config.toml
model = "model that answers yes/no questions on an image's attributes"
questions_per_image = 4
encoder_fused_qkv = true
encoder_qk_norm = false
encoder_inner_norm = false
fusion_encoder_fused_qkv = false
fusion_encoder_drop_path = 0.1
fusion_encoder_kv_group_size = 2
fusion_encoder_positions = "learned"
nesterov = true
adamw_lr_other_params = 0.001
max_steps = 6900
lr_schedule = "step"
Rows from block 3 of the image encoder of a small model that answers yes/no questions on an image's attributes, named by matrix and row number. Rows with one number belong to one neuron. Each number is 128 + 24 x the weight over its row's rms, rounded and kept within 0 to 255. All counts start at 0. Numbers have three digits each.
After each neuron's rows are labels from the 100 images, of 14848, where the neuron reaches its highest value: "peak on" is the class under the peak. Only what is clearly more common there than usual is listed. The data: Sentinel-2 satellite tiles (TerraMesh).
# fc1: MLP up (encoder.blocks.3.mlp.fc1.weight, 512x128), inputs 0-63
# fc2: MLP down (encoder.blocks.3.mlp.fc2.weight, 128x512, transposed), outputs 0-63

fc1.347:146151119093097106178142167118082088103120123118111137140093140126160106136147129095134157133139103114124139126135112158164118156151136140142137136120141129144113161123117143116135136119159126
fc2.347:111119118168125121097111134158162154134102110118115094154197126105180145128084118109156149124104106136084152123078110162098101135140142146130111151107111136134156139137118138121113150114124127
peak on: built area

fc1.88:132113149151136196078137099141081110102142110146125174091161104145136122110149134110167120091128132101075141094133151131141087141101161130136108182117111123152158167114138137135131174115149102
fc2.88:106180101130115119198147153119132129094104139153143091129093150173139158147161115153110135127090142140105138154130141123109117127112120156146127115158116116158108126136140137093118052115133128
peak on: clouds

fc1.42:166131115135134138102095136108169111075115112094142110104168122127126117119164091125145115131108165135147143122137114152125110124105111127158103104152154160128181127167120069112110129134119114
fc2.42:123138117150103122140151131141109150186123137119115133143114122134087181137131154150141164113122093137126140120184138154136128138165133133111149163116157107104106116057116163153111114132124147
peak on: built area

fc1.53:150121143150150113131148071106133121147085127118125146125124118117194155156060154104155086150133117114109115134122108131107133149122132132143121119120152109159077120150178123128070090163142149
fc2.53:127143117143112114124120150112152118117130131130106117102126108096116146116140149149091162137126135160149162124123155150148146098142180140100190125141109105122130141106088144139124129122124120
peak on: crops

fc1.189:136110111109133145144126073122100137125110106137180124106113125112107155172144158088112146177142143153075136120074128096119150102146107113115148135136135151115165164108105133156177128137135160
fc2.189:159160123124157109127136115166136127126139136180132088140115148113091133111136101136089108102150121141141122138182104146144137140131092129103115154118136104148136066136117115145129117126153146
peak on: clouds

fc1.393:123174105098133137110088118108141132140147136163117176122119127154132114149141158110101132094151144151139101100099113166160121134144110166151137112154107098143117114104124139136139109116119136
fc2.393:138102148128093123198116096140136111073123090073123130129134127132129141145132121114132123121113146161084110116151119113140150100149178112109128134171161113101136165167147135140124105103152080
peak on: crops

fc1.315:112124107131088079132147122136142157141113121147112164094080112166127084131168162145061144164128177123094123159107112112149119158141172159138128140127106129126112137169157130128131097146145116
fc2.315:152097146120166150095147126115135080108121117130145109124153146111148164155093105154157128102120137125178135126125110168085150098107071113145150117109150143144135139110106138094132155089115148
peak on: built area

fc1.86:112153156100134144126123112123135092143122128140150135131136163161144127137091113195159126091095172111163109154145080151126107090137073150105112091076113181112117145131142146110103124152128130
fc2.86:137100121129147141108143146135136143105159188136140124157133160123100144100134142093132146123121158153108104117070136133151116172128176139175129105158132145136154120134141161113127156117117118
peak on: crops

fc1.166:173121113056137110161147095147170129130136158117122147131140144103145082119070102122158130108125093167143137140104139151102120112132112122155141130131092131144142080102144107161098081158100128
fc2.166:187145132122113098116136131123093133110149155141104106166163118165182146107119119111109143191121140138115151112132154148128105114130140141147118130094133168121111161136140111143118129120081137
peak on: water

fc1.433:141129151163121095137095139127123163126103133117096115147172151171103097133075105171125135164115159144139127127113169116095132136154139085154104097170113130152142143124138164176119155134121115
fc2.433:146154174078108151122120178120086085154119187099136111120146139135151115108125152136132136089133135145112157118093049137165132126130154112104177078093105095084153121127128133142155152129119167
peak on: built area

fc1.312:106191108141157125122123132132121106151169138145106083121142129137130078145139086156107173119082158154135145165138134135123096115090077123082149131125158148169109151102138107153138168133103107
fc2.312:117102125090144139104117104104122133125093129098161119155142136161198107142137139169112107133099160171127090132092150122121126132110125146165124112127102120116145050122102125095130158087165150
peak on: snow or ice

fc1.209:141167154117129120095092112127142118162143135161149108101132139157083090143134115165168123124129130106113138148094151164098106141120117099149145134093136150157132182142149146098138135124129110
fc2.209:142145146135126113139092152127149157113075128097146127139142144152180110052101119111084127146098164119140140120121115131182130148156134150140110124099102130136103149077156114160104136133157166
peak on: built area

fc1.426:098114094115142158110110064157128117114120139161131149150104127144142111119133183136123159118104155124134093102101134122129130146143094107155139087145085123113112136118165138114113136163122106
fc2.426:138126150164120108150128109126148135114100153152093134141150165167110128133128126115105119104142138145138145146143124100126121133140157163123160153092132125088124108152118104138157088136113106
peak on: built area

fc1.161:164111142142112141152125138136091128108107143129113126108171152095153117134146153117142148135089183167100119188122122122094155137151126133121132100102067129118109148121114142106093150069126093
fc2.161:143168113149103122094164118107157135136152137140135136129119123134121161122117149159118146124122157113152090114112157163165135128104113129159127123119159118160152099133079115126134098162112151
peak on: built area

fc1.424:098152106174124138108136069155147134109111156131136125094120093110149117100167107172138132159140105109110154099089106107162105148141127098140120111109139142122125160137156088131135099097132142
fc2.424:137126110093133114142153165135114140149108115097145124166138170112086128194106147119135131080110154122135132168135136169088166085086120139113155121144132127115105095101128156127114142148142122
peak on: snow or ice

fc1.331:169121121112113118117118157138137126122118129128090115131154140073109123154161161137162116170128115155105168149077133141149123169124059087158148140150077116117131114116122142121104163157103140
fc2.331:165144156091092127164121175094129123126125121131137115144164142169087126126139104124152127105103111072109090176066106134142151105146151129157140124119181130136139144124094107086113114076131149
peak on: trees

fc1.444:085152166097157144135119131129158106101140138126188130121123124164114099156106105196127144129134139106148070117074127129126129133140110123164109129145122132116123123100163150054072140160165140
fc2.444:112126132130107101179160113140077142114140110133113149144130137113089114129113195154094111140164085114151156110143113122167095136129103123111103083104173124156117137146120113151118173118097146
peak on: clouds

fc1.132:120175125119099142119130132128135133126102130074081101122126147128110170090102093112160163138137135176130130154146121175105121103145114116081125072122104135166130160162092104146185135162093083
fc2.132:132112116138118141058091128133115080131168163173101149125146123115148135119139111122133153116140119090153127138146147119133142145115129108134153125166161131110129134050184133141117100103134146
peak on: crops

fc1.54:133091085107128151131146123155130109094129130119120116126134187177100122113102112145135116128122098102100151112111094096151170156078122136118143055127153168134149136127160132152128184108117122
fc2.54:102138134147151128143126096137096141118130150104096159137110140143117126125122102131126164103149107102110133099137125091080122117119156113082105087125091149113163151127184179123144138125164143
peak on: crops

fc1.272:085169117099130133109178115120103118133099176142159113125147144151106119161123161161113082095171131112143080102125114150105116124143100181129115136109161153118137119153119095127143170133112094
fc2.272:150111138108124100094111123102143115193124132152114118140128158141132094141117133115105120113142111169091091143139124162163135172125158142169100109127110126139149141145113127123115142096131185
peak on: crops

fc1.201:140127136112147121133145125174134099126143130138133107154125114172081135131111074131070128132096126119116135137114166150134146164140138139089168092115130139103085116123173152095122105115123102
fc2.201:106139104111121152138114106103117138133104134113125147095132167102146118140107151137175112158170155117131083121163103107098120103136131117172123175134135092126165140117090106128120162137152148
peak on: clouds; snow or ice

fc1.322:099112119078152120108152148111132113167109143068121084122115169164120112150145156150097123116123145118105181116117124102121133144120106154154100140099169109122099139126147111130100164126166127
fc2.322:129116113130154130121109118162125163159125149074156109139120128113132111132088138108164146115165164100100104123128131141119092123131137149127119160089162158114115112112105140110099137111144127
peak on: snow or ice

fc1.262:131157114134121130119098101101132108110116122117108158105084148115109140118085138125107107151126133195131138114141162079141151093163117105112155081186131112105106120152131149118148097125118107
fc2.262:128088152126153122142152133143118119114104141141177112130139126160152113142148114141127136131110123094158140162143101163131108170106102138137116167079153159153116117112119140147107150099140158
peak on: clouds

fc1.188:167111178103127141124097122154156126144145134101170111117129106098108127122145144184115161135126135121162120143170119141181135127084103123133135145089167090148153109112117144068125135139147116
fc2.188:097183096158120133128153116094121143150123105136095139134163150129172134145139110120140063100109154152091138109118127125086136135155158135118133123162078116085142154134138119149124135116115110
peak on: built area

fc1.406:136147123148143146128118107117119162141129122131144144109151171123153105139102150136150088113141112151093142155175094126095144161100125133144138100146082116113121127136112141100142079134081120
fc2.406:093085072156153135128178153163158115096153101104137118127106070131111100131104133091122141123106130128129113106121104153159129093116146146133104112133097145162124125145098139137129150113143139
peak on: snow or ice

fc1.78:111138153145115136108097111145126120081115157148123136082151129179137110151161121102133150104194127134165094111111095102168123112170124136114105128107112187165151157106145120134127111121136127
fc2.78:114155110111097124138156097120174121138171109152152139114081169091089177100151200117119115144098110107117103133112128142151099163103123127115044096124133101138111137096132129126136113155111131
peak on: clouds

fc1.483:170148158106129124124119134124073111139078098135087141132155154110071113061146135126131125143116103127112159131113146129161156141095143089158121152154122133137113158125054153150121135133144105
fc2.483:113160096124104180146114108137168122136113162147133107125092121161124130135119124110143168089094135156139068141090106148150152142099140121104138092120095129125142128128132128138088115124110112
peak on: clouds

fc1.457:134111121099066143148168123132150079100140100117159123107130119127150133130117091133121121162144115115065123092109150128127127146078114107124134091129152091151158108128166145158094092112165093
fc2.457:066098126169116112115138121143105154146140146082128175116114159116142123110146161110135114114092109107116122137102148103128114153099147086097105130136151127168120164157153135150128098121152099
peak on: crops

fc1.327:163119129097129095162157162131066138099107169104148192132128119145113133146144158155124138122124106118182132149111145112095112122144147101126120142119160120169112122073112155164155095130132142
fc2.327:127128119146135160125121120117129162127117142119147153141117163137106149129129130129138100135100149119113108131111100119092178138127099132154146161164081116144152131118112158143147088119145153
peak on: trees

fc1.401:087147144125128127126097126140114117143122114146102102092089148137111136159116133191162124103160118190127142111118091115172146092141117106143157144126159108125092137120114112110102124106113128
fc2.401:184103141108160126108178142156111108155128138134156151141143116117157115102118138083106134176113171089138127146133144140126077175109165131100137123112096163130150118136148143144166097129128110
peak on: built area

fc1.159:127154113078123142086144108118141096147110150109111136145108138157133176132118093140094058127142126145099144130129152133087101088085146137109152133149129137111119108134129139118157096131150139
fc2.159:124128160124143175143139110154148113149138152156124147097120070119147127117133143122104098137107148190098094111130136157135137129140162101157133093113148130157087132130085121086148142143125112
peak on: crops

fc1.300:126137147139078172131117110186148101137135098171114149122117151136132160114136141150136107099181127169103150132124122105107139125140157065132084138109126140155098145141170129123148134097098149
fc2.300:117115096098131134125130154132126150149094113083119118107143110174130116114125126136112119156090104110178101104169149171149134143160176153130100138130115108171149104156092085124139125159127114
peak on: crops

fc1.126:134152094155125123129133075128152121131119169104175145112121137133129187116118132158134132124131122104132123119133118159116082106124106128114138148103108127155146113128149162129153132125117132
fc2.126:128130167168102145150135123115169091075125155179120158150120141134173161119133130109129086153111112181134150123129133154107117136111177093120140070129108111179147127109157105131133107115150155
peak on: crops

fc1.281:137184165079135072110122146108111114150123139080141125146155176157127139121127129110094124160109174150146152101156146117131144157131125110135139145117083126149101174123135102124137088145139091
fc2.281:140134122182114153137122139131101126131100110140130137148144070149117157148114128130152137084153115158059138120114129213122104117132090117120118147113131129109138121099161109093146145113120120
peak on: water

fc1.147:089143122112117152131125114107186104119141144134113115136095124165128154117108129118121142121096129121152126111135131134110124138118183143128138086157137162176104107109075147130155137125133085
fc2.147:153111132122130123153136140153077143126120115122140103133161163133138119135118094159135146142145141142120097141150141109151105136129088114146107180106113071069145136129168117128075132122114173
peak on: built area

fc1.127:130136157144138151091134126116107170156103154145116076129164139131133148098109124104125116136098083107178123074130109111148138140094155137093160143148142108141128083113116133102126157113152108
fc2.127:100121115102127142136142130129136091104157104096161135094101141145095114150123111129139098125163177131080131178131162150122132131120119149122126146122141121118153157159151136136123082156118114
peak on: rangeland

fc1.2:124090132115122112180146155120097167091147099147124121117129179160129134124086126112144108158136163091157150139105119115122120128125175129125140180155168160108146107140133156106146127150105099
fc2.2:158123102139123159085085116153149107119140120118152088110081088122135099144158112101088133116135140152113104131093154121101109122108092136148128115098099091151146138141139086145091165129158158
peak on: built area

fc1.9:112113104179115141088130143122168131146138143153114152122078106114162107146142119164098158127105131145099089158143111124135153128132129100098112125112121156122106117093156144071132133148093129
fc2.9:162120120081129117153136114135105125148109083112101117131162187133123146119129121134167125126131146116156160111131175135108108084111129130132161134145133092126148155144102122152135096106155129
peak on: snow or ice

fc1.58:154094128145142134101152128075131137115179111132142129141109119115112148119115121138168096132173114126127134150120121117135185117129128116122084106131087141146096131104105205125129156116141145
fc2.58:102143079111144105160109133168144121107083105146107159123099111143145071127180120096110108129101140159124119100120146136106107138143132114132140153129169133150131101141126074165129105145122115
peak on: snow or ice

fc1.460:100130158139118127115145098113124123112130153163092160150097150123142105149104105129111132179142133178090109133112136136179115116154119099090132099155082153085125147122129150164117113104137089
fc2.460:146098125124151102126137152148108135152108105111144116095151144118118145132161165133135153106132115106185137126149137119098149129117118098151109130117154111149132118135147087113177107139142169
peak on: snow or ice; clouds

fc1.465:104121121130110172146133146121146118132161140142143146121105126121146113101132115083139111157147105137065141145116124114116170136106139182110151125137095087119105138111131144112155120142104087
fc2.465:121090087151122141120142093137185098148141114119109150108115100130127076170128149142140112104095149144091170112150089109159139082125148143133083149125074128151136160159131121132145144084138094
peak on: crops

fc1.68:131098168108124126120143116083121075133148087124141174132125098127140099141135097140085119099116119112126173129074111123171141136169153122125096150124181148118122137084148165116158114139112103
fc2.68:087147155175127140133110146111098151148148109119154122148120178136143143116117146137091098146122136117133115114147103096120082102140135128099134142144140126155129097127124058130121145165145106
peak on: crops

fc1.446:109175153092121156153160117133070114103141128119181126110129138120125120076130149123094099170151135130106124117132143152128129134184146181113111162170108116134158126142129094123067109073123156
fc2.446:131080110141143132122123154131133153179108123150123146171115136130138159196130134125137156092123138115141125111141149116106124148084107089136134113082153144111116130129123165079199141161168099
peak on: crops

fc1.259:139182128119133122144128094161116124167144137147148079115137118108169176155132139131137082141130112101144137132102108127108111130139125102162173163139186151180134100142113165144147136094104111
fc2.259:164154134104078151138120163106118158147127107150124147126101150109065113103107110117107145129116134097108161105139111154153094122149149151127129129097119085111084165101160141128115137108166125
peak on: flooded vegetation

fc1.509:115141120137121156167171142133141146091131119101167131112171159128152112137124131151133117141112123127086094161102119145130128126148165137164171115138163095148138093065101139113135159114132140
fc2.509:097101078142144117140089111127127143124146180130171122132128154109158091149117166101135164140156116191148100138157146123113147136095105136117152154083088137120112143144083107119098143135131112
peak on: snow or ice

fc1.260:122182134101114186127104100121149111093125142162134123087146142134106104148113137125165136115154144093119138164094145125098126095140129136159137154161142122080076138153167134094123127098120126
fc2.260:135145080074081119140183097148135126117108177158124171102114103162102138122150143162170077107107141124107069133106115124166118157126126125138108139140139137145142117110087168147121146135134108
peak on: clouds; built area

fc1.382:148139110111139118126162087135154172089112132093091126122139156144162138166124102110106157129097153127108129153114100122163086152124153113157126134135094124163103120111108150160139134151105150
fc2.382:118124138117203131106108119106128170111088110137124159154115150079130116103110145115134112134124117103171130156071110101133162150106126130125198166141111140147120116114197128116112130140127096
peak on: snow or ice

fc1.332:144116073127147096111122094165083155119186155169148131128149137125113126140129127164086133105128157145138138120102134093141151139124154151105107100134152131133126128069141109094144150173127161
fc2.332:111153114133123138152101136158125108100111136106109114177096147105180140131182114140177073118123121136152122167135152150106122129162115166159093124103100108121131099152111144114135109053146101
peak on: clouds

fc1.338:124156122148109124163121144126106101124203128098114117134126181145141140135087133154158117098113143151117075125152068139130110124120131170125144152095149163088137112147101118155119118125143127
fc2.338:125124151069132137105095139140135149182103133124125119152098121146118103105091144150155133120149161149129099125131186119121095149166088162157101118141143090128145140123125135094108142099120143
peak on: built area

fc1.453:154127117105089126130119114124130152075107109140100159128137115118098131126142174128147109134118127171133156151113164094140135159099114130100140140139135108140147172128138132115141167159108101
fc2.453:114131163140148136178153154113196125145096145094123127130142142149134089142195118135116101136113119112148126144072095164077152129125093126156128146098114149081102139120142112123141118123133104
peak on: crops

fc1.279:145137143119119083180149123117086130103140099134120149148116141126124125119126084119097112165173128135105110145087132131149063117167133161142125148150150163105090148147092131116076129136143140
fc2.279:122147114146163141074094134119146127153137140119138107094111125139121138159129168145157135113119109178158132081157143118117147142129115065140142111115103095153163113140105099109185142076152114
peak on: crops

fc1.311:126109056115101136136112164111123102126141090097094181120124133137152108132132124119144176188120132162147122110141082092104163144126150131115130093141128146152154130169125112085144153141143109
fc2.311:113133121102139142084158137160113064143128146127131118146169134116103081107100161131131077132189138145126135111162138162161071121119142131111136163142080105089113168147106159108150115125099146
peak on: snow or ice

fc1.19:148151114106145144142161124098116123136137103103146124106102141148117142106104178107133133074140110123130104124092170143120073116146125136162141099161097113163091115126074129141142101137176166
fc2.19:107172173172119137129084137113131116107154167170099140111163134102124123141145095189134160143145131155132147114132102118115112132108109125119089155111133114125159150135147118116118147104077096
peak on: crops

fc1.119:106125104096124067103106131154091133148153109145080128121176142115130162127178092159087131123111101125157162139150102132126190148091148156096122124153153111109120159120117108131116131116157130
fc2.119:144115178144103162122102097136114141111122127083108152196144120146120130131127151107139140151114114105162118137119146127121082121116132145135107125140104107183128155120119131107141107112115127
peak on: clouds

fc1.24:136144143156115153119097098161131151104125094122120090088113111122144086164087122113099127104153122156161161141111151148126158156130152122101130140145123175137130147113107115144123148140142053
fc2.24:190159132116098155168168130165123144121141152162132140153140107126101133116125091148145125133128115135108099126095141081133136091116138160123118108112146137099130160110134112091145091108113123
peak on: clouds

fc1.100:127141133134087136146149109079142156108148099147074142098117148134121120090143124114131146112122114139100141110164117105125136103130170172172128128168147137161128136137089101153121149111103072
fc2.100:104137132099164145077079116166103129129116152119167107147135101146122099161110112135125126172143153148147136146126122138149149146125102094110134159076123114112114107140148163132115106122138200
peak on: built area

fc1.143:148170098134085149134130112095088084139092154125133137089147150155130160138125130155127156121125133152139115112103142138163129097150124091114100092146104174137111119139149128129136141109127112
fc2.143:142142109106121147186115132124109129112115152169140143163140143137139126107145142137104184093151119102142139147129076118134102113129132139109095089114122128139107169124125149141132071168140136
peak on: clouds

fc1.409:153166124139146145125103109107160106154161119077112103158154175120118175122105177108106169137093127148130144158107100130144114160108128142117128131168137122114102131149146063126141106122144091
fc2.409:137081131115135141122138139165097100155122133187091123156117126110127139163136113116132106114143184104115117128137126148143144097138067104135127118084102109085120196110113094137123128101143170
peak on: crops

fc1.503:118136139092137109118151125162136148142140150118113117112117138123072158100104124167124088145111100160163097150096116105134169135154189119158142128147145139162085154094098135124054138115112140
fc2.503:116119132116121118114149133122110121116122130176174167160159145130179140110123107070107131190133135143127122098141142139131077145142072102120103140107094122158156135138114119132139117141122121
peak on: snow or ice

fc1.150:143128133134088112142127147138101100114161086106136090098128153126135138144120113117110143086170148126095143133143171144120110153085102101099135108123112130149158119154163122136145148107141096
fc2.150:117100121092125149094079138106112118100145123135146115129159142116128154150144133122135102121129171144140108162144127137136149101141110130104084119201103144134138109120129143168111127095142160
peak on: crops

fc1.85:117100181095112131165122142166103109138159125125147152121117156146192141116122132142131100140104152132089163131165090151154167148079141123141149144082130142139120112102124094088131087149135150
fc2.85:113161114175154128122134147135137130133111133106169149128157118110089112124149138126119167074131131138096154127079105122112115129123152125158127131165155106110147137108114095131131135106061120
peak on: water

fc1.495:111140095142114140102132122147065198148108149126141101099167141127159153121125138129139149132113127108162133153137077114140086137139138150128113120126142124093184174142123118106102155118150133
fc2.495:128125180138165117161098118156170072104131084135121110144117097154104107122129136115143126126159106132098128120103184133135133137092132122153166128110089165139086094135126106108152115160131146
peak on: built area

fc1.404:111119118098141162134150105129131132125144124124069177100178130119100146124165187121106148111129115127127156133135118106087071151110171129101167139121118113078122147130137192147143084150140139
fc2.404:117116134140144120145108124141106127103119105194126089135094108134159152136107144126142138119156113110138100157100093144136141116137144195121122113146123078119094105135139137139127137131142101
peak on: rangeland

fc1.37:170179140057111122150141145164144114111117162166145169120157109118099134114128103164143144121131111125125094126148125119126137146151132119079131081138094125164142131131109079113091120139098144
fc2.37:113121113169069134087133160131127125177133085117124138121147147126144129098158128119119125180118131123165187117097107131143143124115112124131119112119148090141081163155179123140127144163131115
peak on: clouds

fc1.429:120153127104156131116078136128173103116112129142074090156133098126134101125148100162124128164086128138090087125140155155103142173105112121093092093128160123131129084132127148127169115127122121
fc2.429:141112144191084104125173125107118192185127147111137157112111140106120149142141152106121129096136117108147146142144127092127166081187154109151121162142111096105140146113129097116128102134156125
peak on: snow or ice

fc1.390:145105126102134132114130141136091076111113084100075151122114088150135095107102146125133121122126137102091149141168100136144160140100131148145098136141127126137131140134096121121119122131110099
fc2.390:145129099169090119168085124152157104135104158095116129120144128110078126115104151163158086144138100167143143100125124137086143130137137114127127158128131082131107164130067107128103122151126155
peak on: snow or ice